config.yaml
mask_prob: 0.05
norm: "batchnorm"
stem: "single"
beta1: 0.9
batch_size: 384
Rows from block 9 of a small self-supervised audio encoder (BEST-RQ), named by matrix and row number. Each number is 500 + 40 x the weight over its row's rms, rounded and kept within 0 to 999. All counts start at 0. Numbers have three digits each.
After each channel's rows are labels from the 100 clips, of 14848, where the channel reaches its highest value: "top examples" is what is common among them. Only what is clearly more common there than usual is listed. The data: short read English sentences (LibriTTS-R).
# c30: last pointwise conv (model.blocks.9.c3.0.weight, 256x256x1), inputs 0-255

c30.80:520501515549463443538495500499484505532487497482445538528471472520476463441484524505493452471596417488482511510473513431561472501523429518562502496518525510471536480492537449462502507555512529400499427515511490535459491516553477485496519467560488423415515522486477556468541495468394480477491457461460497552606497450471549480455522539477499540457463450539550488545492437501477533541554499515447435585582437478506549438546472540509471565539475502531460515525528579467488425522508502488545577503489539473485472501470481432515490526538580534486471502493489507513527453526490518459513567501481557451492517499522521524446510539530512492547459502540508447535458468466552505480412444489532561473382417515485581508502523540395515458499471494454546421509502519480426501563567521
top examples: the word "said"

c30.249:499515453481494507483488445509522458475548458491517445475486422540516495487478426548460509554564513513447516579460511482567505490509519533477461472453510476534551430472497457506544527546506535498469516485523545504527460533493534522476444408521456523449447473506479502511501562561501467437511473486498535506446499496481450508440469578462479517474536524514499532537473567502511532510436476465521436561454413567557492544553465489524521500546479523468492470582487564493533512517511521510539547569488525543514532511505515413518577511463583485423548469500461490473533485539483481590517538482467497580502498511475536517490544553476550491449539541462427473409444541475506453524482457557503504542483441494467374431433435536487502535448455561532489424537495447416476404548472544
top examples: voice: female

c30.101:513398451485450526496454522405469502437548455450562525497499482527483465472493518576568598481514440464481539496477596489533462522511525501481486479500486434546544478451574480478549498525458497520471481530421515497527434409537456474528504534450515430479434515504539497438456506580445512505548452471482533497545483485540510465469519539492508493481550516483555522509549536510538505487426495548442463475448493474545527522526392497462428558552456506473549498527481511486469479512485544515530572481517454497484494548520456511445504465439506538499474508407533511497480513492504410500451461552505450506445507467455536542511540527567468495527409497455443468465527504467492437460433533522538580535443489550536468472499601461490504528540479602533480441434506456508508486487525468
top examples: voice: female

c30.163:495526475402524510452521479474458491624525502540543499523505452530458472545409479492583463498552518529499535517571473513548525557553515416475447501459498480493550480516457464505440485603470493544507500441530450509536470432529540543508434478567593516543526496565503511563537481548476507500590468511441441545464414479475532498527517528493547516522505488550580491559561547571495493466578443491497484502512450546522450531503445461494458516555551443503488432529552481544487554564454492559462514549542495532500457497566504437496517469482526516485569514509561434515544551501549555475571499439519505520493495517529473505539416466497529416456457514545515466509495454526486540491550482515508511437436494513482466535481441477442472510535463484477471555510445522512543505488461464
top examples: voice: female

c30.133:567540538492492520437477549527514475397506496485443490500493502459485516529445492485480475444503465505585510552520488471474457554477529502491433512458495565472509469476515470550508486479435539503534539502488520483490458535438567483583512482584525423550537534513464560435471473474544458499517561594473518487546391458565427522523542444453518433489488533525482535509476531521502517524532500550460442519543444490508492458560499442432534567560477455372478473515528518543482512529491582456474546528544451492517519513420500518494491567481517536557574536556486470521544445489454566521516571550463515505468495504505544488454487500541530486478455472534518458531496437518509487459514523471490476411489463516449527417449525579505514533543538579527537532518547523493430525457567494
top examples: voice: female

c30.226:515530498432520507463430529556483529537521519505473507519483472517467493469409478479448481494546468479518488508514461465542475540522517511510415525497478518470504479493468444494478550551422550471527502487529526534498423510477538476575499494494506510492516576561489368437565486502492493448522428553471481467445390469520512523533487471469464366461475433562542535504513484494554521497508492468496437495428476509468514507553560497527576552548477448503517425514561450531510515524522551478470514513539530552532531431511461513509442528522586542512512495555472558555521438499516497527421542520478473490537503447499473483530488495477579428414521447509494522548500490418402492494489484469505474428512505523554516457487483563545501549449507459492529473476503539456528471637527532
top examples: voice: female

c30.81:556480468521480536396501536443461515551535453550608489491460491531471519488508469532500537557550461503462554555499541445551494466543513559458369470395490511547556500459507407517513553564487554513385496530457499535522509494508466491553488485538519568474504537483482516444491537590464462473521548494463499509512445522490524500525537476516450517430494469524519480529531508490503541480550503477483477537514530462548562501536464463466485473518503496467546558405587496509489468543436511569509522530489478534497492483491505405468557482482421503517539525459505544521488543446561531501474530504486488527518529600518579533470546499507450476493505508421509477514478507532541526464496498447522480546538527544527457546436491546470540553488417558478451476534461496413565467580516481
top examples: voice: female

c30.208:529510488494493541494457503480510484572555479454490471439499478564512517497472473477462554539570507444418548545525481460580488475582535414499485512528428498506542481469509512530453568547471517528567469439413463551469506444519474560501472532546553487544509518523503476492508529444476501488577467473434544497550524432499497488489474483430524449547528528535519533512492487536481496492460510507552562491525486527557423544420433449497523479510559501479518544526520442502513498483489503403427522539575527524390503504476550582460468443510453539462515429519542485484453499482511475457531440505607453465527561508520541442511506466514471551518543482468532446587463519489491571432495487398469557536536471545507457525490479531528583470490480539505443533551496520487472450522460501
top examples: voice: female

c30.254:448481463455501509453524541442450502545475564552516565498513455537382518518480488477522469488518495501470463453468523546524555460517504486497492534452497476493463514465498515501498499516497460440482481485440505529489481462543479487509428488506478514499476520533480517473517531537483520434527429493438509490550565435461563484475449570488561484483545516531478451520505470542453592510572505417475562470418482463491438502516437519562407419432550469489472561498530543544532479554536439454502581539479459474436500519422496422556488358520511535475473467480484468506504493499508511519505445492480478525562503486494497611468506442521542427467469552403470435525451544515470492514502556523458506529444536591492516511514536503424462534503516490451490464523442495504467536559533456
top examples: voice: male; the word "said"

c30.141:508463478487476537429471464484519494495524451515426471540467573512561493498465520489476515517499493524463523455485491543538475452541528432487453560506511453491536534500451538555477532546421535471491498512523520501523461515481471534473475491519518496561430463449484482470523476486506526574540513422568520498462463464528500473476488519510546466485525545553524463533483541524593540371429522531481481444429372496557548508537509504493551480544444504447550512453434511489495543552475471470598515524538448598438466525513510541458516487565509520486472534505512492493490544511522466523523463482395552548525523512489516500527592557451524422490482540477507444459496542514590471463492479559485481490475531561447513411541524507521595414503500496488479490504483489434547415573456508
top examples: voice: female; the word "you"

c30.219:416479485477505522526474531486456461502485470491524453493518487486489473546476434547561473457502501516470583498504529498480476501488427493465470488506522505512499476473499470472488466527562466583487500507533476442514505537518524428492480536528471530454553494533453581510508517523484463437531481508519543511488445553476487539443602492505513567502518537433481522502561460556573456524492525424455549578573513459475494542587554468508523561440489493431428560485454521595511430522515485477449564475451482562474518434568534460571441512489506531484452513505581451475456502485478521506565453466517473425502465558513517549480469502478512552469468523471520449510416514554448496473531416486442480577542520440493511498435508489522496535520419502425458423432417540464567505492488461
top examples: voice: male

c30.78:553483503509566378530510493495456524565528491478452483479550526545472523500433518487437499528586533451480494522520464510562514434563551464395538545544500537544611536501474511539501548562441531564525535458493461500489449423475527509537445520518491518494490552521507524489501526436486450604503439513467441446508508477547509488565561494534549458444442489565558510590570572465493592485508456503508428471514523525557474507510432429520467445547514507459533477460505509461546522500474535449472502544520518525552544508584492533524539494485500447506513457481554546533500518525447476583478501477568532456468471513501562551521458504589562504464470498460535436458502550486503481519502520436533473473511483548535462460477466524486546506435528512473497541515472481541506467550515474
top examples: voice: female

c30.25:462387505542472493531499465471432600458488499466475468487491521496511518462535527462512492483548429503550519429498498508513484470499449528538573538518497455483470479481506425536518457530435487518496488478439502535594531481519478508533520473445502497571574560511479464491510490439567470502468439523472492448452516502517443556486518530463446540454462532491440507539516483519450532513520517454501488519479533517450472549390477578436485452550503554443513558460517471535498526531554506534464444540446483594504458428539398529503521493534467473475478544518467493479471453525514489512499553499543514468479459551508510527463512498471419550519487459560484543517519502530431473534481425482539534443496463564508513396583498481484619436505439439480508514515516507492393438446528507
top examples: voice: female

c30.218:528503502543503522535539471483537461550512390421536527487465549500489473454399513549562454544552491511410514515485464554567473490570516472473478472455567541561513512495466498466522555548501527510478508482432475506532480480525472499523496510538547499526457500511546538499494529510507494534543482463500536501510482494414531451430444550481508556427491445531549533539544500464479553585558427475516479517567505501552527493426435448452483495542538538477448545401540527614500479513532445489465502518496500524445512466558495437469491532503459550462520506495515524511473445523519481500555532441490472506515483508566540572409508446555477557512495473496499498520439507432580509501542429510525480480449524576529532401500441528427560484499462503480442476434538504424501492505445497
top examples: voice: female

c30.56:514446514530519507529499474476487484541513517464529558480505513530525498520471419502477519485536516438503549499464529520559551454544486530438504534493509454504626545525525493535488511524478484475520506443393508521482458509531409518480477459517534511457542403539490475530473563509453484417532496428471468512467416476470455509477560517436486475465444384544547521555556565422522539539524497500559442556449513538572519438539498526550552506531544497513488480557511537514488467589503504489514532533505486525482479426592557417542512401455493419475404491474537474493511521567554480547508561482445531509499467489524541460508461546494482444472451442509503536538480500449509512536455464426534459425487473540495450452464545484489456517433488553461519490511484527492536500481519489
top examples: voice: female

c30.30:462480557485435539481464491397497483490473492551584409554468482485497438487481497534503515520491517475534492516527581536491487514513531561532514484527527509597533482474541474456517523477529548520505542408507488462510514547378560528504512504508574482489483529447554553460444473482496591549516523497524574577449561541510480588516542526542534488493585533497523555484485532522508593516493439539445502513478439472449479484521455410479489521560533497495507514448498535500473542458395491499512483547491507496560516493478488513553510498518464475550528543553495529552499508499459547496476503461475549491489381516523492550546537489481539523474408445421512511490521512534490444420528509547496566453479550518543531532482469492444531528554520523467434552470482554492537544582540456
top examples: the word "said"; the word "he"; the word "she"

c30.234:511486496552503544482504453474497513518504500511509503502485513487541531509516415526484526517542485519461461468499449447551479479549544476468478477482507488481556444545459458483442506544472534458541479458525523535591527564507583520508476439486513412476408481526483523476472560488505411491490486539481512508453449562491514511472496472467471513501486513519547443524495515530544492491491493514521445452474491511553449503451423567426523519503529551509504472476497532491458462512479402518556495595490590500493503474547498431459532381497515500456469400530544470496509487571551553536441495457525540571542466465586566522564548513511426421460509543461510523554549494490548474541503498492496527495542412525414440478529489459530516441507510433534478478534453512424549440499375499
top examples: voice: female

c30.11:521538510394489513476496524495515543483500543543489420468496550509508444505370507567512535455512535432516508500487540559499470522494490505443515471533521512543521451434514401507534459519505520488548485521506496536488433464516479470555513515501558527458520530504525548454440463520520502513458454438529476516498463497527489453536541430493468476402448504553493499524535499487524491445542501531481464511451471444538555495534500397356522507550498522492546525534480531416477424514576587441489501520523531509508581441538475549494464486535500487431553471488457496520412495474489508496485508547586565449611476447472493542463536466504503536464473403528446435525483538523549492485531587570441495506521497551506471492480494556547515478499499570470466477525475482528507526517541489
top examples: the word "said"; the word "he"; the word "she"

c30.152:523509476475457512495482484466501530535513496555488568515530443541441465502453473503505509510556500508509518477520470510553520474576535338473496447489493542414529530519416538501493545545481558480505552498515523499532460479526480536517503597456527560470460512498560429464529471464398488562515527520499550410547471444482468419503444458539561391507488480505540463552491446569572509487441495484455488505539486478535458529507456448453440429471504447453473515505521522530450490511475478448421544522522522494523516390474468548513499586487483524446515559538529467484445497481465507519579515522503493530507516552489528520506501466493492541579527523563508442499461510490475487553453481475605522508446532512472531461475525547467552484494528505414481451500496579437517481468461477
top examples: voice: female

c30.12:440451553468552475486501534421448491499475504587495514557452499526494507504473490452526520482511481420495498506482549564497405425486552485504453557455525471497477517527494455552462494479479482482540535447532552539462493479521540533495479542537503459502477510517508505546469483530400512442489468496526481519498468502576521574411540481531521498464491535527484510463434450551501455537463426487477511528536458443426422471448471469560538499483605505535493458555566541509560454475538496483481442521537536542514513453491484555455572601457487506476488489484436564521442554449496586501536528505500474496553450532498450549527550535514466486474491554467493495498496481447481474497420535527549518493517588443505384549526549541541509531476574519482474429562516472456447563489449521
top examples: voice: female; the word "you"

c30.168:488487452531477471452493460494479516529528478512435521466422487501516449454523477543522573532534472441504484534459499517534425495547521476484444503480482455407552461494494431495401486540466526536568555510529508504491442506473477520447465485528540530501478420479518499491491540438493531522496487524495587499470491509475453427523498520444488510489484495509521493491445502507563454485465430451496509391496340480526459539566478483447445466549466486417416497466467506494486522560465526489513498537501501538522451473527521511470540501469421454452539450486521504486425578546481524527472518457456412512523497523349525442534449547501436523427492472496484521444538504471463544510552516498536541505459494548453485474493515517455440480499481476514424550520516433482467495419439475
top examples: voice: female

c30.201:538519493485516454514536517510483525512519530488521511424506472539453530535479483460420502433541478471505593429409482516517580443486537532462500526495486475422537521506473554552535476538542529473457489499465515511505479564518438484483488459522499502421474476507526511468553508539456375492567494489494515496506469478366567499471561466487554445471480449562546510539566546507528489558531539468496529555513540473587505471494448494515540504464478484544540523500522528439472485532530495464473519535534461547522542470507487511520526525482476555570484507491533487502475456474520461600479552484564470485535501499538546468462519511551497578481448509541468482508449465422516492520450459500485373402518547516571479467462561521511488470498542555381511464540538503475395495457454481
top examples: voice: female

c30.185:472491475497475461530539491464492495474509469448433432491536449569520487477470412492476457506554515458512490508475540495527508488494508508534496509500530423521461447514575515539487526505484548552494521517510466432518507467428492429465463498472484465408437461488434468556430492508470484437567502499518425510485450594509457528508482492578478435534473505471445535451421499484503487543402461501463472452576477426480528492528494474539469475473497575518438482486489581509470451423509479499486453454459539493512506460526459439494414526493536428483490464482552473471488420486480526531545555410477405555533458489588492511504520493519456440446500553481468445543454488488553518469417475504464493448572543432488455566472496556442445527509535540469476530494481524478553475513441490
top examples: voice: male

c30.64:524550515495416492511443501550518518497492516500449517488441450529506447469475489514471534393558507464493529533510532472546536525535485481516497425507416429452586523506511523478467480530508516421534543536514474486458455441472497486533486474498468528451498497487517500486468512458474504471416471505441453486535408510534492472574480508590500473500346527457542495493442495452521528526549415506454452531454498580520414495556486500477449579431484526534481481534520494487459470552517494498471503501473592540520533508467442475519538462474494595446483496508536497408551513519521482548500524496486522464474474415460443496405485463485528512467486441509456534486481463535456469512433480380478513496474511504485493491538439506509440536492459469515493498491546592550495531423550456
top examples: voice: male

c30.90:566472458494567525557507441518463515554501519405439519489524372520493543503543557479439545527545514460425457457489501451496542538505530451474546460501525411573505560518481528515467491541481398543490498416497473531507504558459528474489535470496498524418436444522497468441490493505422454515490493481576528386418540524525469486496544524520476479504467474493543499521531505519472512430479483446454467509486528503477527515510536447493452484530455477480483509516513535567481550574459485484541478544481508541439524479508505570484470558520431515498471520531536487550460479567480521579544552484498469515549462458442512593454480551496478494466497450540483459507550533545438546503593459452532469494475478597531466473521449476469509510577511465493437545442494450478518516504441522
top examples: voice: female

c30.238:505528482451489533478488486484487456580508457563430498518541532545497522504451389556432528469563524563469525579529472470563414486525478489397484496505455486558588529490457498550471478579534574558516485539524467487544508512489496497543464521536514546495541529490574510493557513457458542516530528483482450498465525458533484420527558510473496499478522485582594514598565496455512520450496495482513548519534495507524503512482420486491467473561478488483493478460516525516532576535458495497534528571545479577528486394578502476505518454536449539513572482501533520551505530529543480451455451481530544441578487534490593538476494483522481486465551490493510494566459438518496510508520568418492538453399467574509481524464567508477521533500510505466449526535494467527504516557502478
top examples: voice: female

c30.248:446442513480507551494488543435416495475457459560546436498519577542462469434476441515528511505534480488575507499455538508507593494481482496463451473552458504505502404492561490455459527485510505488518551530461521509480466419480417483505490543544481480457515484433448547451447451503545484500529548510489474502533502535523559569554458476505465528481537544496516531517400487493500513516527455487444566486489546467441541569509490512493488547487552522517480524470439461522522417503489544496472524509485537491431536488504502532437521499583518488520529505500463482466478499486423556478526453452527478459499503588543473433577464532519496510517515530480532416494599507489413487463530456443522559513577442459501463594457483588471516501513507542476518496496382516493531504467409428
top examples: voice: male

c30.34:496494573498543513553488456508483438480489484508485464568471507524523485528503494459482495522543458445480480487532423532509480523518520498526501507494453500513526540461492473535501549540450566512467565531538412581449517617421553518569459474519479506569439530506512475426531461446568534532553449472486533478482396475511466456559537533502513520528493536575527473533503475546501475521495488498595458449426466469413553527525443506487529524492489506490444529547442478440528451461517511559533492432462541519528463548386426551462455483453561475448531520489435513464459482504530475490391513474492540484526546454444462504462533534500513493419468442503427507522495499493525522503522573554492470542527467497471505534497462476470522416518497441530493525517514475499561550567469415
top examples: the word "said"; the word "he"

c30.98:481498533480456542520497493465435590485529518553504476544438491488420473481562522521498484477520442449542454512429599480535449582503477471625448532462519472454516542549560500535560495561449538576495531468457499432466521455522493520451462497518498443465516514525499560447478521527456475448471438541495443497495459550483493521473518498497511536489508562443512456459502470495540503464518493471515502537527452514465461512546557491483501479560450582470515536490548508480560476597527523567543526520521480510429497508517496514479489475531525497444579487495448444530497425584493502489456427536459434523516499482534494480500489436505501425466496474526481525526530603521493499493491532539459498387572504571473595546494584510553476538528511535455466459505480509520488554514486398
top examples: voice: male

c30.59:411537480513441446479442483556470403458463522481539544487476418533473519506452506512497443441528501529504464548474488510514485488468454503477481454485454477379516538502515597448479453506559499499516512498518491471431459400442507473483470491562510509477568517513477492464500487555493449501525427544511441528492472483545390469507442476472498435533474473495551446528527499418508486486502532521448535535480479471560482529514431483419490511529440544465511495455462541476505482520494497477452476474439469536515520464552475517529462455505474467564489504430534515521547505508478483540447359545468542487495537550521530449495505557482458471488471447454494442427470522412470488493438582456539469498446385542448404498476491465518471456503468516470526486471512476487518506535514437
top examples: voice: male

c30.63:488529532508523468517423499585470469507489471440491486544550464560428483490471522454518493527564512487521544513456445469549481427531531446436451460473444577467500477498482528326456492557556543500496483561508512480474502467491507499510520499526525420560427513553495415490551589509517563548567424478505483453476524500486506465538488507437552519455530509533557509542462555525461489503443493515556490467480505490488482515519486465543477469545562535467543472491525490487546485541516487443496516523513556505460519509477548518508479526545452542537474516500523579430477500569504460509535481485551482538558441501525577547419528485461511426472479515448497480500538494542568569501508514529571465560432524463542567487474493533393549436536474477512463510512510502416543449542473482
top examples: voice: female

c30.49:453489465475483507449518458582425552520462526454521405452538506459469513442526490464483541506505498503521428458453458509532452540485477479480498504458442496527515445459546481443537486573545464514433454456473528532537462494465571534439505482503609544514553500507506494531545476431472559533528487563391542462563552451441518503470513543553513486459540423501528527556540449475508517449533492479530512502524528556529448409418460466575492474526523523518457516506523506496553517496423501484464499474456561436543529519493507462444486520460523488450504460493518443479538516523537521555548487505560541476474522500547558561477523506485471520431405491513467524483548473432532499426548548468441519535520443512469553445434515567496530476489596507475494454494464573483476513454555468
top examples: the word "said"

c30.187:496514555424578482494532481456469541543488481501549411472484546561494454493483498464489485513547534552496572490498493480540591438505498467497423450485540587518545478528484493468493511531540467497531551507521453530535410513524470506527459496521514500448429427524508543535516492471442590511524430508492487561477530432540577509481469426510521521479509457531521519522525520489540550521362487482521478549476381573497519530474491477496461517515492499578533484551517528523556500497533503467457464550530522504490539534489503448494593459500513500416464430581515388491517572509537489512482545493430515410509495501485542511504528527566463509446447544505463471511498525468464472452515463428446560550517425552518461498444512501489505555444539493522487509471506460563450504498532541
top examples: voice: female

c30.166:518488496515477479483511500454508543544503537514522505488541476510484448437477486488471487500535526506476463491491498529535517501517515551576468438519516502531524514465535512537485498515477493544567471476536460543497487474444486469517494505515465489514507571518503556438505519471460558434572529502575479514557502527487511520470553518527495451453504539539500450496521494585522509453514566529459443503542486522501515478551435470527596479456413524462506531632437532468486444493383552539485537513443510490483470434477524470499411525502526405448452507497500442500536450486512489485463484378513392544463516452607514480457533536472464522468415525454435551450442539464514473530459436563480457424531455533471465473515526473510518453425537526547476480446471536445417437517516545
top examples: voice: female

c30.16:454474516461475499475450514541485486561489516562483500451516419507498480547455535505504464539533528485502517465444491422507500498498552464493480491452488361475495540455515468531514421557515506540512504456444571525534485461530558463467516466442507564504483511510473474440522554530467476427611469542481555533491443471434503522444448507492529479442526488490476482549511480533507473510555462474391499503479479597538448444511522510489524497528567492514445521527571549530518514570531534466451522520477510530472548441470470475542524500577541451523485506556539502477573396530520466495437487510481496517529466492509534507439409532474476481485490518503533485508494507475408485542428501391575574483585446535495462491533444449567523463531518504464496519512488592502434506508478451
top examples: voice: male

c30.181:533472423548524498489497350544510508538455541430538523398450506524482459486543480539489499550556494479509467563418515420563564503523463449480507438510457457440591563478577495487538505550532544451490472487533495521555511539464518490533496423534491463540430558513518474478528544477495535492554581522459515433514517489497482424554493546484493523512540474490486487557540554488453491481497519507529465498483403474536488441465439462470445444472474526437495525446518438504497481518512480489554528571535507535427473500530505475437544453465470497521493526472497506466503572535497521549485487540516496570512526490500525512551470490530454430404517468458482428494497485492522538521455468526534489484449457502450458463419553512454571453537500465530498481509556502404440529518524444
top examples: voice: female

c30.138:528549435491510485490505512565556501455549497555527416563544522497486488485455475493497499471562509488499548552502510542547548485534588462494557475529453481521550453474508454557506518587467565513530462522502517526537463420530560544563469503559528525453496489530545499513501547466429491492562443539413497503529550441458430491526428531448576517507537508509527475545504536486523546539497494485498479526484501549516471470518460561514520608566498468499464526536517469516548512486503498456483518539519510535556565539591485464540553435488551558531497369479561497494495583545541557609490529500422558459470467529474496487543498522487550484493447515473502489518494420510496503456573533514447469496481432482477482570447529466469476538519479559566464443485512518545503530535508424
top examples: voice: female

c30.195:534547529467442458540518534531516534463493510539524497506469485527508485473437474507538451470527498480491519490478515555507531485483507480499511485495397536438512415513510470531497463571491472513590475498452503476426533414492515491548465541528493524431487502515449449516490534462459456411527500510511407521533511442490524545462500490569502404587484467518533539537550484540491455467413447472501576547580534487517414515426553538562524471595462469558474525456540453485603511518553508505455508496410486474522507470538424507545509502508493492464534523539459440442424511535514555455498456472506561387482470503531507558518512550484498566501415536498514508463442550498481496405467492499531533536570489451501496571512513517537418480428515532510489491503483494491515535514513506
top examples: voice: male

c30.18:500396506477522512454501515474480515498508522403546400479506508536521494443509421516519454547541518456450504529436446549532500454502459494521491503515485446505567441459557518509467511549480499485512489512584559511510443482563508516486457452472427575445443510470497504553532563473439453559534500491569534510478497409503453490505537505471503468551560481504523445537519504518549536473476528478472426508544474541546533479475564502532521540478542468551424537514455547576539427549484505463463537531512528501488514519445498515424495562514527521465468518446506471545561531539511587535514468564498521496527535478505582486534450542547496474550449467565464511483463510470482477436441478435484525470401445487456456441450501448467564528466516491478431459425589476485470504517436493
top examples: voice: female

c30.41:547493486474491504470445516554541531460467494452553489505520473472530544468466460552518518487552462501488530488452468551521523458518582512483497468495486438453488454396488514492481512562523457486473473511501425509493484509502477517482517530554463503520567528523407445521502511541526499448489495501487465571530480502483500525506466519562469491445531424478521436449528459466478475484474548551513548548476483500462535438526450489614549433407458508638496502473480566545577466454512419472487399484465517506537487435564526512542501470494411572458502515531474472433370533480519473486474534439472490441465566503512493437492568478499474458549509539454478497494511457474468456424497538523507495583508493452530498495476521437445491469494462440516499471460497409435494476534501533
top examples: the word "said"; the word "he"; the word "she"

c30.31:560536537439510474447468439531540503537571493502457467446474410554455480487485452520498512526543572450448494498528514512559510491621527429498405536421517523506531486484408487443433564572481522406510498463510513502428491462512468552464503517520555489489503487556505498541510590491478480547534473540531558451524564516501529517498521509461549442523473463458559529506588503440509468473491514495449431520466465542508489533508456448558496471544589546591486494482523575537487524537459511487464544535485540486454560475464522485462510503571501517546495470530494463502465492507513530482461496529522558466565515518532536500435536532513479506449507542496529466480501464515495532515502577452503515382444511516570480513422550547452472449590525477515472549506460567458494471513521474
top examples: voice: female

c30.233:489440526468529550522433516472453457445513417558532409486489590518526488427493488538537510541502502482485484473506495514517464558529494461474483492488504542527512448472519446508477487504524477552516563548432467507462468470495508569534474494523448510414539511542495541513485448483536494566458507438491459509533538512553522531492528512499574512541557507452461543486505542481507495508503609526460564507435480470472524520517462489411427548524489521495581540466413486525556522413491534457458470512571483447527500471507504548499531518541603511498571476464448462580507495468504487527465573544516541431531496506470473485560485512448477441494545430497480474474489560469516451486484558437406503451583431540511405549436443536553524537473574530464505537500485487556506518543507526
top examples: voice: male

c30.199:585499494481550553465477466468513510544547409469527475436490559587529527569479444524543491498548535501530481502507468453540512449512513377498429501471514459432613500561483533476487511518510541476485553522510555565479504497463470509524507406492541545435508554513527545497515554488472520632525536499544591528514546529454465489529526526448485519468500543493568467578514582466520507501497492501540481512487492444566516527526448499507538414470505515544485459535453465466506508518485546493479463544500472522433469508479545480414546493454507474524517431521522468493529534434523527491520505469556519552559497541492556554455532535484487426419503539529525519454539524522546517566489490445525559493533445574511467479479592454550563517529505490502505563505462518502510448530538427
top examples: voice: female

c30.13:487434475520475518447553474497401479551369460407514490491513477541476489482522528494490579528565518476485532538424462461525502486497514490517470448480520482460527521539537580407543501559543516450446479509433499506464443434467446511475469567485472570452457375417455517488505492467516542478466561491446496432492458511553518489503492476568490517502476472505509516541499445421522492539508557461479479498549479539522499526510485407531444480552405552485483523528508462513434558492455480510526570522474502512487535560547471518536516521489498530600418534529525494484471511450506561495554468467546455513467527494508573498515521462492411557488476541521482422516487452524496468495534488459473540536525548413472478526530506537467494474542545455405466508479479511487558519520482479
top examples: voice: male