{"model": "self-supervised audio encoder (BEST-RQ)", "dataset": "short read English sentences (LibriTTS-R)", "train_examples": 26041, "n_mels": 80, "hop_length": 160, "input": "log_mel", "win_length": 400, "codebook_size": 1024, "mask_prob": 0.05, "arch": "ecapa_tdnn", "norm": "batchnorm", "activation": "gelu", "depths": [12], "kernel_size": 5, "stem": "single", "widths": [256], "init": "torch_default", "optimizer": "adamw", "lr": 0.002, "beta1": 0.9, "beta2": 0.98, "eps": 1e-08, "grad_clip": 5.0, "steps": 6200, "batch_size": 384, "epochs": 91.4, "lr_schedule": "cosine", "final_lr_fraction": 0.1, "warmup_steps": 1240, "weight_decay": 0.1}
Rows from block 4 of a small self-supervised audio encoder (BEST-RQ), named by matrix and row number. Each number is 128 + 24 x the weight over its row's rms, rounded and kept within 0 to 255. All counts start at 0. Numbers have three digits each.
Before each channel's rows are labels from the 100 clips, of 14848, where the channel reaches its highest value: "responds to" is what is common among them. Only what is clearly more common there than usual is listed. The data: short read English sentences (LibriTTS-R).
# c30: last pointwise conv (model.blocks.4.c3.0.weight, 256x256x1), inputs 0-255

responds to: voice: male; the word "said"
c30.47:096125109158117120122105123093135152103129154061115139120129139130118129137138140097131108148151125133109123156161142166121103124081143134138146133135133143142097146070147111137089096160122145079127110135092132171175116092114145078143138131121139122100135138075148137179132131126089117119147107159133128146117157201174131135171128118130119115131118097131088151168101093129133114174089135144101134157113139154112111103153136161172175103117107147120120073120181146101140120135124157143150081170107107092103131124113113120130135164143120096122128153145183133136078157176133175131143122128169112170125137109132158141129092153133118107128112134123150126133095126142122137105098159093163137117113111162118153137133141106115130155115153128100127188134086119118134149130085129

responds to: voice: male
c30.239:090120172145158118161135144122123164135162124135098125113159098144120094136142092111090117154134080106118149133156102103153108111147157100141098158134104075121138142127051139105156149153110128106159150156133099137153129123140131114115150143124156149137137116146113119127083142143154106102129119151114155093141111130160145123123155132142113127111150120167105155129120113120122155133163115120143172163113111120140188145158144152153143148191137147091128090128133069162166106142127141112136139158135085129137151117170091139131156130113151159141125126130085175097111129170121115104141105116150096114104079092151169181119113118104114093118113145102135121109122134123153151096155086137127121154085164177135129123130111089114062128137136128147136101113093126117161156102117102

responds to: voice: male
c30.125:109110204131131103153130120117128122147169131182123170116130165128130082094154136130111114119102086082151133124141117120106106155137110144137106093072158136116126127093085111101167142167085126138122146138123107132135115124137135081108111107156143085172134134138107131092125087157153154133123135115126113072124124132161128125151176158107116132103108129132123137122146159141131141139120079159096110134107096138139122145137113183147135146184151134158154110127129109092104101143115150129093105195114100114152172127129178112134126133135179148139142116101119135140128165137157152102122107128138087092113100117143171143143162139077147130150172123098108127132134142113165097151128099153110102157087118112149168115114137117131105147101128139149138144114183127111103129125101101

responds to: voice: female
c30.127:124125099126125169144135135097133184085101148139139125103140115137147105137155130126124121141146154114107141130135139087134110136149059066129161101106133151120133131139155093172091066095117163128112115119118119107122148128110153114119130164119133141086124107129135106115144139097169111105105120133130133101119119162127094132110091087109099109118119121090114125148106084084110124108121111148103193117109131075115137163109138150146124108060105134129155109120145133122120117139119110093148107129141123137161138095145156115131128103113115092121180160122154155144163161127076135114109138150110108159115113095122117099125131133118121106140085145147139168154106181156138119125162133071092130077134108121148126192143168134095125143157155125138126134127099143125111140157177180

responds to: voice: male; the word "me"
c30.157:119127168159134138138172120086143121104112119135127110160079130112115127133131111095134102118141118136109125142144111129174139076149116139125119124121141117082117120096129147125122128133110117108126139117079145077136135140142119127142137156079148135081164124173155075122119171142074164170119131091128126108137143110125140129155109165101144126113158122158112156144175151141120122135119077121130117141082140141119161123153136118151066099120118096084096099155106118146158163105166095069145138172158144115114129092124103152133144142139113130126125171120119132126119156116122125091127110147108144081124149116120146104133105206127098103132126138139139074131129100134141076168129085136128119109101106086139162110116097138127126150138134107097152084189140111139116100128167150

responds to: voice: male
c30.87:108128128161139092052051126137076075108140107098113153088092112138078148169148170164126132146129124129128115142147081077132126147122143138108079091108135130125103134117111151131141107119125103111131080096120149122126124113137113150059127111091163137152127125155094134134100152141139114108147127133124133117142117123107094148104130156139164122137143163136136125111108097137136143125153125125162115106139147126129111147104131135138151125125116167106149147116157131164165094130127139134115134124113103104124160072101115131131140134113128158106147143129137141082145155142064138156107104138085133130156130108150117113132120162100120105093143120127164117136152082134116171137107095092121145108157160078154162087130177102181119150144159144120171109145118135133079161131147111

responds to: voice: male
c30.216:115122123126145105118119170132104131101110097144108106120127111138095108134117091105097138141171134113117127129136137102122172116136120115099102099128119132121144111107100144124143132127133135133180114177136159095101148147156130165131145112103151116146169098168116129139136114128129169102118145143168154160111126102131147131165103110155083159113122109156072130147073156136090101126119163107136131127121118109177129135152145118118120122158114159106092098121123138156155105110124108160153106150118097094121089121153110154110159120121104107162102112112150138194167126156102138151117137135048147099133096131119111107128101137116116092092111129131089133062154139141099169116138108162103081107095085127187090112142121111136135111158110098170119127126109081162106126177124121

responds to: voice: female
c30.66:054096131165116112109144157152112101120151086131160085159102111103102112134132154151151117151139155153146123145107159158116148142135144106091123102135113098093123128096130087129148109103129120138182158121090137134099132102095117141152130098111106108131135137145122146133084124137089097126129123157092106132105172123103116146112139123126121111130157122151130144142140104127120111127122112093094098174096096179104090097108126135154145151137142125142117159130130150108113116110162162147125118120126117157092136130134140130128188124118139095120137146103138122109113109066129120132147099144127177157135171154113156156106129135129133106100102130140135140126113125109137145088132178097121134158160046141131093121172119094064162121122148173113113120110105141123164093161064101

responds to: voice: female
c30.176:098115110110134103126126111176062146135131142162130107128130093158122117112154114151122124137154130098095097097160139110150160123080130119123123170103128122150138146151152126131152143129107141184140142127104158109102138115154133121142097170112172133149089128131133108113106147102102133139097148098124132125127155133104163134107149087127109172139108173108119125144139096137148103106130141129146155124147113107125137134114139143147115136122146122122124141159147114090121150128114139132121146138097159159140083144128180137127162134122162152149149104104138066089148156170135127126112135147106102141154132117148155130108131145106096143164157069116153165214100114132169169156145083126091147138171089162135137108096091201130112156167124098121138101082100135119137123138102165